{
  "arch": "transformer",
  "model": "multi-label audio tagger",
  "dataset": "synthesized solo parts of chorales (CocoChorales)",
  "train_examples": 39062,
  "n_mels": 40,
  "hop_length": 160,
  "input": "log_mel",
  "spec_augment": false,
  "win_length": 512,
  "norm": "layernorm",
  "norm_position": "post",
  "hidden_act": "gelu_tanh",
  "mlp_ratio": 4,
  "head_dim": 32,
  "fused_qkv": false,
  "bias": "none",
  "qk_norm": true,
  "parallel_block": false,
  "inner_norm": false,
  "subsampling": 2,
  "layers": 10,
  "width": 256,
  "positions": "sincos",
  "pooling": "mean",
  "num_labels": 51,
  "init": "orthogonal",
  "residual_init": "none",
  "optimizer": "muon",
  "muon_scale": "match_rms_adamw",
  "learning_rate": 0.0069,
  "momentum": 0.95,
  "nesterov": true,
  "orthogonalizer": "polar_express",
  "adamw_lr_other_params": 0.00089,
  "max_grad_norm": 0.5,
  "max_steps": 13600,
  "batch_size": 128,
  "epochs": 44.6,
  "lr_schedule": "step",
  "warmup_steps": 680,
  "weight_decay": 0.06,
  "adamw_weight_decay_other_params": 0.05
}
Rows from block 3 of a small multi-label audio tagger, named by matrix and row number. Rows with one number belong to one neuron. Each number is 128 + 32 x the weight over its row's rms, rounded and kept within 0 to 255. All counts start at 0. Numbers have three digits each. After the name is the row's rms in percent of the matrix's.
After each neuron's rows are labels from the 100 clips, of 14976, where the neuron reaches its highest value: "top examples" is what is common among them. Only what is clearly more common there than usual is listed. The data: synthesized solo parts of chorales (CocoChorales).
# fc1: MLP up (model.blocks.3.mlp.fc1.weight, 1024x256), inputs 172-255
# fc2: MLP down (model.blocks.3.mlp.fc2.weight, 256x1024, transposed), outputs 172-255

fc1.19 049:139165143104132185108186093077165129056135095177065160101140110115150062096117134118163159087167119134092136109109107162157137134112147133113154130147136112145086164201134177110158167107221218112159132115092133198120090114165097056126131135103102138095
fc2.19 053:094162098101210159104096108132159086099139114110073132154127141121114092140102118166115154158134116188140132126132112129165198155168130111128134097109113084153119182114115105144143129184088064127104109091128098094133074129133098092121071120123133093130
top examples: note G#4; note F#4; clarinet

fc1.484 219:122079081148102105126102132168129131141096116151130142160137172043136163087139139061097090138139114090122036106118107101124109174146178124126122169115153072139085112125120129145121097090134117115110199164153130113201142155094128113144192152141193114099
fc2.484 231:119135131084168077139096114063123160164130138098153113153135119090152135125121128118117158120128093056142085122129130136180184138115079099123136114117140083115104112100140132187124101084146120105091134142122108077156104080156124113130165090111144122110
top examples: note G4; note F4; viola; note D#4

fc1.706 093:099098147163136111101118179055146167147133152111149143139126141159136160158092127153136097164113100107101138105133175137110134092118078154137092115079137165146092180168119088124159148144136181133159120088152130161160105122122074191092097115090125161127
fc2.706 092:091160098134157149130127143138152107106146119088105218113105069103187121088068105115115184108125154130116123086087103138100105141146101046109154147157108111174141123137123179143173144083139089185151097097077128101131102116167090074149093198097050159188
top examples: note D4; horn; note D5; trombone

fc1.683 061:125120124117133180139164146113111034100139168119136173142148153098132072101107152040111093159104133142066188075134109138089125108183120137097147198184159130151122110088125117173163147111129151124089155095094093132082137056148142178112151147190117131154
fc2.683 064:105187153146143175137168201155129096182136150092065169066127105144146121157042178119162126160134110162118145156123126051100129110129169129142119099066129083116176122090094090207108144116159061127109114114119160104086073128091139147104111103137101177097
top examples: note F#4; note G#4; oboe

fc1.325 064:088138118116108147139115098086110151152057060161216140158112093115168114108119139049130149116120169119184200145153133104104132133098139150068058091182100120157112162151073124162110143142175130082136115149191150096130137082142081143103101103146075155075
fc2.325 060:114145113114197098118127149132130204150119135125140116154121171086155138196147169090122049115178154157159126134123126114132161141133157141119110106133125130136153095128104046186127124131121109148089175117087167087067109132121159155120172077113139097126
top examples: note D5; violin; note C5; note E5

fc1.402 045:086161138123085141127075108128146161166137127106104113132158101140130093129162137118104111200064143110156115153135144163109157065107119119150101118164096190190113114107061125168110190204091167103187078122113139115136130109086095082107056137132113146148
fc2.402 050:142159109123139157130190107163200138077169113113090131125117136111159180078101154098215095196135115129124113140099156183090085081142117176098176093166083067176116131099121181114149120134151129139174112127137122122096111100110053104097225146129131125125
top examples: note D4; note C#4; tuba; note E4

fc1.153 026:154132108053098128116110146175134087162163075078151136080161108139143124090073128103177094107106117125101184162130123105124071132109057124131126169098189110062132074101138197125128096131123080137123158099101195128128155099146177144106069073117146115137
fc2.153 027:185144098119168141153092162114156107126130088082130137084149157112106135159166093088171113043101117148156121109079127116158106126101102116140081111157147105096115181030078126129133222174136139106154142096086081108093154036138166128162184145127106145123
top examples: note D#5; note F5; flute; note F#5

fc1.681 074:121130095161069134199168139117153116114131121095116102186123104137174131083154113109096177140184139095081120134085135135070191110133080179082124087126067142179166111107079116115136107120145089113085112111158102153126112122149149045110135118174120092081
fc2.681 086:138084125081171075101132082070129134085147110137177109155187128134092091148122127137125088141157106127170110153117123130146098083106097125097119128139132154100168181116101141122143144099085108160136171110153142048105156123083121128140139131114187079146
top examples: note B4; note C#5; violin; instrument: flute

fc1.270 271:156064143107110104123176133112151066152144127108150113186128189120174120094163105075052091127145094169047042043153136114095101145129117137102170178121142110170135070120151078164076136099094116086102155127158118117091113118059115127159097124106110114138
fc2.270 246:120123165131172081078147039091153096132149190120154115098141153176108124081103149159132073123167164107142107171122105164110139139113092116123150112112149129133125118112120131116079142123155164054095088110069112152119094152070128093114049172124080167065
top examples: note G4; note D4; viola; clarinet

fc1.77 109:163143095085196090119204167107132092089173119095169126094075099189100156114161103101153132117165153160101173105143160139107097087143076108076091060186117105166159144078075111139146100155088084140095134124082155105055152115181204143154118133135145120189
fc2.77 108:149107123099169158121097150111109018124111122093155158114142119153174128046089112108167068070120097137159113048158158107144120159101063118111148176088128016134109156070136077087133077094136126143108147138125085120082131099151127148097184080111161117123
top examples: note D#5; flute; note F5; note F#5

fc1.23 222:121133158105129104120106153200106117095142100130140144114101138158108148188188142130150129143114172056130135171160202131150113121130100179123150090109103165121112159112125149146151223108135075149100085145136123095165126148097163116159117166098088081140
fc2.23 249:177167152134126140125129123129090120137145123104105139092104111131124130146179101089109158144089168129156161042054110070124112146157162108123092167121098056174058119195087114211163119109107121131134110141136131159135115095175097130085147161137069094156
top examples: tuba; note G3; note A#3; note G#3

fc1.552 139:127097160074158114153097138152079080096163083078122124116129155088152114093127173177168193121122146126082134158138135134156110171118119165068063110174145132113122146150142123099149186155169128175124116160116165113126114132214177120119197126087118142116
fc2.552 144:098142146120154162130158114113122132121133118118104137173142185087164185156161164112160197165101147181101158157102083045111093113184184139113087095153157138146162128191037144185153180174104120067122097116153135109122102090179157168090181151101143133100
top examples: flute; note F#5; note C5; note A#4

fc1.702 105:171125116197110173160094134168145080155119103100150154120154177111139150091148145088103103160115125149130149129093135078136097165154079104117162176071139179150129085131155105135124134125092068127095116129145121135093091059113110096100115093119126143142
fc2.702 096:121172089088182102134133157129133133109085106151151071131104113114130118201164169177105171128151188177148130108110121116139209115122173134129145155117136128101171132060141147105123121193174080115158163126158132071068183100109220144074195093107171091093
top examples: note D#5; note F5; note C#5; flute

fc1.759 034:110145161052148107101111104138178036116140117143134122148177181114170135073083124086118155139147181152101117116128133127139144168144128065126132152141150103086141057181150154138112104177103123173137108154102148181079146129174184175114117116113125156146
fc2.759 030:086145098142100086122168166100113102107128163114143161120185023101112119098104123146128130093140148185163144108113136152069079137119130119110114130053092145162172127066155083134062131177147167176111170128094168114127112119138165152097189149130089099115
top examples: note C#5; oboe; note G#4

fc1.438 157:132107125123144140126106073167073176113096107099163176156157087115115102168171149096093135102137082152224129111158110095116138120128160109189159142126126060097161127207126038108127140087118090096156158128173076106171086127146101066140144104165134059107
fc2.438 169:120168138110162131047114194102085165178112080125114117145119141106071125074145092123087112132136132118188109141151147103182214169108144157117091125130166097153108123155133137157075188068170109149095124167171172118073114063172145177174094073185144114175
top examples: note D#4; note A#3; note C4; note D4

fc1.401 049:104124096037121182069109073108130099109127126150117162115186148114204054128109145165149169137178114140123123127080166134134176172095130091117158107147133118133086134202167175072189167119162173154188149049086100167116112137107129116157147107089111118142
fc2.401 047:129108137133137117119124087129132100161182112102063129129046117102144115106173111130121145149094141129107084073119114188125148130140117137138146136094147114147055140184139161127109150125142119110148101085077170138108107080104157101127128135079083143090
top examples: note F#4; note G#4; clarinet

fc1.228 225:109089076124107200168103093120138081129104108126111124143151136091145079039139155132135151132096148136098034084109101081110148116161119124110115119149188160167054134167149172108174196159145090147119102164124165154103116097131093035128143097125122149105
fc2.228 217:178096127110161176125142152187094124121126109118096172167140169099139108172129116142115180189141121122136090158084097102138167099101147130093148122107131091127186175171096118175177135086135132164136158070135131144183090123139094091130186148104111122140
top examples: note D#4; viola; note G#4

fc1.173 019:142125202138196104093177114116132097144098157116116115105200163166117150172106157099121137127090058207075150070103103172121103098151123063141184133085112114160072145137118119177113092101132142143137114118081130129061125110068061223095114143125127140085
fc2.173 020:155165122178110126111133172149139117129205171094097154129084032107109082057086144102080160116172165166109101140156110156101075119109123127120141159104119173154120116200201104112127128097127099138096061089094136150092126121136144098107123170126103148101
top examples: note F#4; note C#4; note A4; note E4

fc1.144 102:107165145087126100153187211114102110103067133127113152156052093141116085120136063103133166128078125109094125144091101104037100131131141069110158114113109101139172208143212127131107118154144049133114078119121070168093083119106166082124083124178132145162
fc2.144 088:117149120130151112173109180165169095135142136142115141095074109175159146114119172085097054168117125102130072176160153056080151178152186137082164088089134065149168131099105113157154093122179076187168202165064145136142113094136090141143028128119112085106
top examples: note C#5; note F#5; note D5; note E5

fc1.475 020:118167115097129068156107120172147157106158066061137112100118138130125076161093178132153149142135134151188182140110127129095117212093177142111166147129109126192102147084183123153126211132181087134110064115086108084109143150144128092111119146089167097050
fc2.475 021:122121089108119100134116083148099117154082116155181101170134154199118166071164120160153114166142134191148124137114116140093174119141142134082135121133167119162143127119092117173104150119147173130112088102149142127128140087153111105107134169113102156138
top examples: tuba; note D3; note G3; note F3

fc1.62 051:094151166152149128133170111124117119139082099136136132169132183190133095127125159059088088108090133118159114109128124167127110133125129097122113137120095116141167083169138144114066150059130180155162136134104131130095131159141076143089060134085141126112
fc2.62 045:122097160115168066131105099091145118123146115169115102148106118168125152134180148140122127144125154119189100079164136174083137096135137128097163104107100156153101172143114122155088086143177165134170173103110181099086179111115096243132159139161201115115
top examples: note B3; note D#4; note C#4; note A#3

fc1.752 086:132101128083073159138114177147093080134128114123163145119143139099165098127089163095184147142106108127100190139212146141195091138124141140102098105167121166111163195140133126051154170133152107125167062126131149122080121135121159122144173150150082143128
fc2.752 078:124134068144135155092110085106086135145127105119094090166126134135172120135193168143127163159099147167104173094121111132174122103172103146126123180122126118125148112161088141125122166167054129068121114098177178124130158092133151135123139123098129072157
top examples: flute; note C5; note F#5; note A#4

fc1.639 024:129126086078080121104115151103134123100099136111132102086146124136113100106129123115131194091111153154013160116145112153119170159135147081149151128124132063114122170142195135135126075131162151118146077152110202150127115102197187134064119136126157154170
fc2.639 026:097117068141122131133096151086112067134079124145115103141099107105200102096043118069117153168166080122115075110049163132159175144109155117132077091117160112086185120211118125115172123098105194120136120059133097117141128115116196072120143097117131128104
top examples: flute; note F#5

fc1.216 030:178149087129190075108131180110177120139097083147118114103128213100148120148135133170116099105126123102114116127115194154093159116095111146116108119141096160136198084120171098109110108153095134148068169128150110120048141082159112066149174093072137111169
fc2.216 031:173079104127162126098088171148122154087142100159145063138153134176185135120169160155098113198130159083144162160145165113082117148094061086128143141117103120117115085068093146100136108135152145105146180160060068085136158139138127145123125153128151118055
top examples: note D#5; trumpet; note C#5; note F5

fc1.225 035:064122109197127113146095035112132142116075093122120171074099077155140140080134133139145159102163171129201104179094111110166121155165104148108103123087124143169110113128110182149184126132087093112125138147155166105106109097166125100097080075183160125148
fc2.225 035:109194120106133086115146130135149097123064149154156128143132102126198155142084135128146107131187124140114070167160149086119152114096146091142166115146153166139130120183106133105105151198103090165157141155107164083081136114129149103123119169083097107064
top examples: note D5; note F5; violin; note D#5

fc1.220 059:055177123122118104166121071114130132159156181177110106156120093135099170106150170103078121095121127131177086178067108152081127095159079125115113169139166115159093148128113108145144136136087091158137167112165126175126105105132106105167183104172127114096
fc2.220 071:104143156124112134134100057130111145093110171127128101136223181113135114251073150117177109083129145123117121152122148116142147076048115140136135090141163152104120093081133078163136114147156109184117120151197131143077134116093165130140233141126143119114
top examples: violin; note E5; note G5; note D5

fc1.730 020:150133118155120146125113145100137098134136104119135106167166124127179118137138073165178158128166132113097168171103182118119149095103103094124127143107147137078152058111117071112097110119122162147155202163200126080119159107132089107149115137127098149079
fc2.730 026:137126080108120100112082176151173129142146086124126159119129169188092106139148116099145119171183124122114107169125144176135096133126112077170156082137116161132093142100154127102102089202095147136079155144105096164144155121119094125155142020123200117108
top examples: note B4; horn; note C#5

fc1.572 067:185130091133158169137116182114062197141095180102176161118146137116117189099123125139105158140112150067115095160136127132128150129131082145117107128085130111104098130097179140093130184072119111121115123103174147139129159107161142121186128152088120107094
fc2.572 062:168112147149128107108161138141130076082124110156114201130151111150154075206137118183125099152090170130103127141082127106140102096071150133130081138158099149168207130143098163112131169113080110106168129076077103136119155063037153078075205150131117182143
top examples: note B3; note A#3; note G#3; bassoon

fc1.46 018:129136119134147133083112119138118102185142105106146112102144136160195131173098159131151093116155112075189178101112165154142170181110154112145137165120110031140113067094182090106138116163107146159158070121162115081095108159159174116072084102160168168136
fc2.46 020:155135138109127140134149145091096158139087111113131110098117150154159134095101127092136180135162044126122119130102147088112051137124101131116092164185182115112136084160069149047103151144194159106186114091136103116154139114133160086136228100131107134119
top examples: tuba; note E3; note B3; note F#3

fc1.713 067:165103110056151159140136130106107175110145141103133121132178112124145164103099153131131146185206171106187081083147170182104097077108139137137099126077111167110118082107095129118223146094123166080120071088194092131100167156160103136140133119116105126081
fc2.713 072:146114176133113043134098085133175123117121129144169145079158108219098091164149114125100158171134157125126047139088157237127158164123173097082129175073175115088137162137134126114120145082124114122107163100090132158108139112165122098106126163053081120109
top examples: note B3; note A#3; bassoon; note G#3

fc1.507 133:188168144109147138117136145117157099089126138143083130114131143113132106158064159118172154176172120128184129105112163155186141107078154115139201150062158117115137160181137074108179129118142199109144096116143098174108106117178089177122082099091101109150
fc2.507 170:158153137118150085051117139117114093136146157127096105100100119140093135097096130108172125079191099115168144064157108185123115145163141193104091146112168164106109134157153111105102138137157140136091129153129187132080137070135216184148086153146077123159
top examples: note F#4; note G#4; trombone

fc1.564 016:124110143159128140127132097063136099131061126107128155147126178110156172124119140125139192142172117112086152167109180091079128147156103054077088164152100133158130126131118121089078100124146113115102162160087114143148190144134133089188167126115116144124
fc2.564 019:178137139122148093133119193126126068165097122091111100137154171185154093178144143147108168104112170150070062158152122087134111154148160107162142115155152100163098126121140108109170177150155138063090112098129086147176147108159113131095152066071157093129
top examples: note C5; note D5; note A#4; violin

fc1.720 109:151144074116161125079096125133181100116158148115119144177131124107148132127159049161103099089140158162155069130125126100103141150163109104124094088128121094145120088141145172113109098143137077142123103130126152129096167130158143078169069134155177138164
fc2.720 082:144175144078132091119174159149128084131095101136144117094175154148148172073123181112153102075093214128119104150139129105122196211103138048135143090141164160127128091161163103107099154176094168150172184142054114095165145107152179123114135148106117092089
top examples: note C#5; note D#5; instrument: violin; note F5

fc1.92 072:124156088149086139146203139169114162155111142115084112176139102152078130154117144171107133148155148142081159111144129109092127117092199138125124119155093099136229121192154164106148147091118128125199197177105165120076133180137121106166194099146149083175
fc2.92 085:126143126089137107110114199102150118132164069167157084154108137127175159113113149109090178152084196097151087189158102095135181131153086107087117098113109096149099146181141089123123161162128174109122179099132116108133161137145111149089128099163144146077
top examples: horn; note C#5; note G#4

fc1.694 231:127160195104101133208112204161169080159104120118135102111142179140159095108136174092175139108136152169103173141106114101121133168096138101144158163089130130134132159075076152125078096128174141078116109127126146133149125099088174159043139108131130154134
fc2.694 238:116160090110124139209150161124128086146173052107090192092067087089161077158103132138126119120190139161091101124130075074143134110119206125156135116072147122141160140051059126172138155129111099108141086087124104074135097127086173117101146072113133176107
top examples: note B4; note A#4; note C5; violin

fc1.478 130:145093076094168127151139186128129115084149058077157151077142066143159102115132127130162186150089163116114152142091130084131125131141077119107137106100149137093120130072182120135079174130098030138075108146114165146123143065172160119120131095149146154127
fc2.478 132:165124129094189170138121092173136087121079100096099191116098197136126150072151123152171121151066115128170103093101110140101099081120194162083136144132117122113142099033109148094103137056098133098144103087081147132121119087138182109122107096096093115186
top examples: note D#5; flute; note F5

fc1.331 131:129127135027168108131097165095102166142108096139149139149175133121144108124129153111124061115100101028153178060151088080144156169091138124075091140144120070115172143103188127083139116130110179100152109134110135133119163118168139162115142157117104123104
fc2.331 100:157115095124069120136126188114085105123158129128168152159206096126108155068099136150190196080117123125135077124137162079178148142160112131108108090206164138155124141172131139170146143118154163138099148187161108117122168130209086101133212082135128081093
top examples: note F#5; note E5; flute; note C5

fc1.595 078:122083097141185079126139099112109125094108116168123148111199114162129114201120134160147112082135123154098117113159132163125089132140114108176086148093094141161158185167103142113166148094130139151148140122105112171090177110147114095151083082148130150069
fc2.595 073:106160120124124166175149157144154182117087140124090135137084108162169119133150131141098064140182129139102131155175115158142094185127163108127148102121155168107189141134088108127133056163142129103150090158074090127134134188171186084153082112109102108064
top examples: note D5; trumpet; note C5; note D#5

fc1.104 077:128154134092137124117078097133117086107097090164138128112154088102142087110095179108156133177177131137111104107148173142147217149134132158103127106112150109152116164163133119102196172121173231124193096137134159201121127145174101119134124112098138141128
fc2.104 072:119099110159164075168106071111147087150151188137083145135139158128048113137183162158106167148091128115108094124117126199121124162086183080105147133078150106107130105090062157154146138099068106125109086099139162108115105076088147117153092159095088178165
top examples: note G#4; note F#4; clarinet

fc1.30 120:124121131127076084122177145165147086132171078097109072107125169160078145136152181113208152106088126088156159084128151181113139143085137118144133166119059115152110092041133181138127103141118179095076112145125158041141151168123171135127121167099165117148
fc2.30 129:119137074101182106159130079106148114110104104109135055139103142162116182128173131110111158142148069181155092043126103102175158120118097080114157114146093123118152171184153105118159118154150152173107158130079100126171202110199128075135101153099138140095
top examples: tuba; note B3; note G3; note F#3

fc1.670 216:135135127087136131102106122192131100088188097168141090106056136156128154140156129144128145144110146204192141142091123152174101133078093120135127097151154114139095108147140155102148204080185130124126089102104128155148106104125149111168129116073112112156
fc2.670 251:159145175142114161080091139134070100149121085147098110129121144150115166116143091144186140122099098172209134145131103132114145119188163147079085170171140120090121140152083100106067087078169149129172108113177160150119129073192149108152068133190072099148
top examples: tuba; note B3; note F#3; note C#4

fc1.675 013:197111067131146115163169129152112118143079112162157116115150149143091106152149133171161136184135123163045199149144113155126153053114148115138149129142122148166232138124125092141107176175134110155133137116063077110118101056127130074106067099088122142126
fc2.675 017:143095140114119111115145159169120108128162135129113109167148090133124075153107103074120132071141103182155132163129122109063074089124184170144122100131176141130125072152118133143140116190134093113122121143153161162125137101147076199112138174155149153126
top examples: horn; note A#4; note C#5; note D#5

fc1.718 112:145103127064151114122129199170159104176110110096100131106128156133123116170178171138173180074116123063200134167100163187102144133147106107164117135129091148071086107066136182081142146095164101127100102151161181069173127180129119090142133112065144122171
fc2.718 113:110165083143189123183105145079136145158064118112127169128132166113121140143148104106168204106105147146124139125081083045151175150155130066153097092149124123179135112160144124087159043123146136161128147154134099120110141068184191091156181123134108130138
top examples: tuba; note F#3; note G#3; note B3

fc1.453 015:140140151108077154135127124088160068121113152074171152105134169088097100186114152120184123130180144132095214112098086136142135188144187080114162172103131074161139059108144173139114132209165097154152080137106138120132118087131154127073137084120117163112
fc2.453 016:121115128136074117138160082103111109113157130097119114121151118134172092074083152103154170122176136161101183125157113146112113123140127116140067095138247192125143173127081128126140211109146148192103117087162185158080088069129136178025181131106060139150
top examples: note C5; note A#4; flute; note C#5

fc1.682 089:189084167178108126151118150158149112143121131143137131129163135119127132170155127168142123101099120059152116150140139159145101120161101112182093167083124165137147176139030141101095116062138113092126186128127131116142156095168139131152140126185124090096
fc2.682 086:116124109100163158125091134157143108092115115121104238081091116184135120212126160147122094122113141124121095114143101129132135146118157127139147152130147113141157150123105153149130140110137137098158132172090161097164118141101093052130119106114109126100
top examples: note D5; note B4; note D#5; note C5

fc1.586 144:114138100113119139098141141139134076113086096111111128161188180114129133124159114141120058069136137104145173072140116104046123141118109145127114176125095107142163069075185142031091180148138113146117138137134102067075134115100100038125074129165108167130
fc2.586 109:168142100108112113119131164112127142105070109135172155114118142145120070158047154125124111124149102101099128117058134105174144155187195109111084084135211107106133135155121127147167114150131113201065138115117102152096162139187119069141159129108105094089
top examples: note D#5; flute; note F#5; note F5

fc1.660 020:139173144227099183118094067106112080117077104125121149105153162142151171106071169129098128151103142087110127125089106178116127112124101141041085178110119149100131134113153128120146132144157122101086175145172173091134185137089121160193149121166113146054
fc2.660 022:162171100093148088110111139095135128219073094090161136090117131123114115153111161134102146109176147124119118137148156131157167139094151092120191061128162143136136115093132181199129133189193105172072067175116135123125091134100175120083152149112063222095
top examples: note D5; note E5; flute; violin

fc1.351 041:111159170139165181122112137129133123118112093138134142108158143166166123121127184109142123141081107085108062159163158171125101117121145099088155171076141146135180129138089127137108166113191144065082143075173153133175147123099172130110164180153100134087
fc2.351 038:190171128126113072126142201123129140166109098136205113195088122083137104133103130162101118185125137086162131127148097081108125109120150130081112096161142150150133203138151150109112139181129137137153144102135110203112162163185119094198055138146186123129
top examples: note G4; note C5; note A4; note B4

fc1.530 284:122101136104124125107205100153141109140138117149162111090111124171114207097139156089127090110119110102218116113167147145143108144164086158148109152102119133096171090071192134167163168036158179119097127136176180041182140161087111153166138176122136090133
fc2.530 281:140045116143124152079113052093119104101143129177124096188185190181069158096149102109124109168067088095131114096091136157135113092074099099096149137096095118130175103157138154126154153114149155187089137117126147187145157143159060151165107180135135135174
top examples: note D4; note C4; tuba; note B3

fc1.146 089:141199161176128129133117075090114150120111182128092112184144117112095131137155116088147148114148074113112171134182107028148092096159112148128159121133085147085155154171102099065129093173117107099079108168090074107034097117127157142115096147171144136140
fc2.146 085:137171137122136091124125166154129167145086105142093182107067095128173193190137164105088115149110202158148109120125100065104170109149121135087144125111116155159092100147102101113099144132116106122162137146106129102073170112150190219068104154141154144095
top examples: note C#5; note B4; note A4; flute

fc1.659 116:139172160155138040116112200168146061176123130119094123144114150119097158140131198174148081112125191127130119139117182123069124041112182186170171122116157116165137106103091106096110139143152130131132181151152151123117119124121053095140162146074142101107
fc2.659 108:143069098182091154130140141082189061098090154118082133141087121122135164144133125091123121193129117150105157129137144071096086095103172070159143131121091104142063126142090144139146094119087141070072114109088129161165144157152122103126099135096114145070
top examples: trumpet; horn; note F#5; note G5

fc1.326 061:108130124129124141124133097137129108175095147098160130159163115130112158121104120120140121131149124093144118152113137180120113105104100126111119154114150068164180141172084090167158136111142179130153195142114103121146092123168151117149104127145121080120
fc2.326 064:095146106112156187131135092160122186126126209169166087104187102108137137111162156122098083120135092148104151080110135172155144129075131161138136087107200163153159090169151167073146135128128125156082132159173106081130120108121099191121116132132157125107
top examples: note G4; viola; note D4; note C4

fc1.7 119:095125162078080139095140110168097094095112104094153120144112111123168117157175111121114128119091148149129123118149111127181159192158107138125127153100095082129149125141134134160124169152077058124114065108125110094121121144173199111135112141120117085164
fc2.7 117:149143146166180129110153131151121130181110093094099107168090155152128099059175117131080142174110133102140161182140160120094143146173131135093070207128115104114105115123152160140137085064116097168145166069099180123098101143163100115186130115173087146199
top examples: tuba; note C4; note B3

fc1.516 055:107113156087151096176089132149080132180140104141094093120134098104124130101102164115188102137124159108080115121151159103124138136108191154120111001180143137106144143155134141103041183065135169126114151086115155141127144148138141164101124186098106145075
fc2.516 054:134104070055092131146120096084109186127099134105158068128130116131106134102099087178109147115108109146134072116143130166154129108140120133128120080175092138131112173144123184173095131117102187119164134140185181115139163134135135128148113144122106169107
top examples: flute; note C5; note F#5; oboe

fc1.357 031:116159123128112124139086142114176106117114127170175121105133127162140104098159146148115110110199111166067186088109159179120158137079074138121129113130127172132198091096130061122071092169114138154085147135153119130096154106105115137078108107121105122124
fc2.357 031:169148113142137107156122119187146114056130175151099085108166067142128097047122122136128124210142056170127135176107123140152156116119112112084138124083124141179137160131099085141106087138087128100158181087156092121137188105110112101160115091156177138111
top examples: note D#5; trumpet; note F5; note C#5

fc1.158 056:107165126100136094126141156097181076088158155130118075104135175141110170100168164166191145070156146174149176120119086137124133126136099178138122084140093113172094176053091178173196151148128088132080145142169124129113086088123076136163132123137149073102
fc2.158 063:077155101124144155199130124118108076101121137076116094100129155076198124149057148155159096113095128126155171153059119049162144073116146162164149057125116121134171143144073085210119104134159139154117078128145150124063058097110180115102139143110177139048
top examples: note F#5; violin; note E5; note G5

fc1.668 144:083186122095132171153133065092118118068094121151177125165134131150123117127120145185154158066158158191167113177116117103090193134155087130100116077164137196163162176103100200142113172124091103149100113117152138164074096066159138052158157087145121158099
fc2.668 162:122207148097142141142092073123107105138058117106086116163117133118148146177132135141147070083097188143146123190167111098157182115120157143141137077166167204123086158175115065087121103156090150120110135109130152179079114112140109092155083110131093097097
top examples: violin; note E5; note D5; note F5

fc1.696 113:130140144161137182172132082120162167100093126152098077104145110110112157126089132165143184128122137119094174138138124112087130121085085139123127069122059202130109171112116159155161130138131134114115136119139140151102070109121120044128139113073103112125
fc2.696 133:142107116162110036112096069153138095091116161135137183154165197103090089148153132118158127083140183018216159110131150147162150137080120144110132114159101191123134135153157154140137068140123056182101127093173158131051152105144152080139185172121125100115
top examples: note D#4; trombone; note E4; note C#4

fc1.492 137:095167084133170113175128158070087107103118058135126125126093139155139118108116138157165133054159105159102195163122083133126094112116112142110129098154096183153172163132085121185126160185129095121101090080105144128099101087151163163145152108134079148110
fc2.492 143:116103099145133158104145136094153155156098145039147086156097112133110165041111128139150164133130119178104121130094115151118168141140178187119122142104184148122103135149118128142127162096124130119112131113073147129101133095169139155132175167119113189102
top examples: flute; note D5; note F#5; note C5

fc1.557 183:158123123018180124102094151166110071108136116139147090148098170123130108125083152179144156066079164188077164131132153123159127140101113130083126063160109162123096116164143124122124175162159104179135071090110168124122141121118193114106197109062113137132
fc2.557 176:092099113113183167089118143137149100104107154087140158128104142083204142210177127176136147136090174135127082081091090155116149134115090145155178116133119077151097144162094162175118104157093102127166181136110141043113098149129116111133127179090120100060
top examples: note C5; oboe; flute; note F#5

fc1.120 130:157193095195113166143123132159184093128141169160108142116119119161131102093121118119120175126098151172131055189083097158138147135164109092074141116156155121143067155086115152141105095188117069137098085156110137177060112087110118079122101126142128137167
fc2.120 131:125159189098150072090144129143128136172120136141112135129094127134090110154164157151122069116140158150175128089185096097132114140077108087132129087126156148144137083107149083146111141207167144131133163108070166105156102098124168166104104084101090130120
top examples: violin; note D5; note C#5; note F5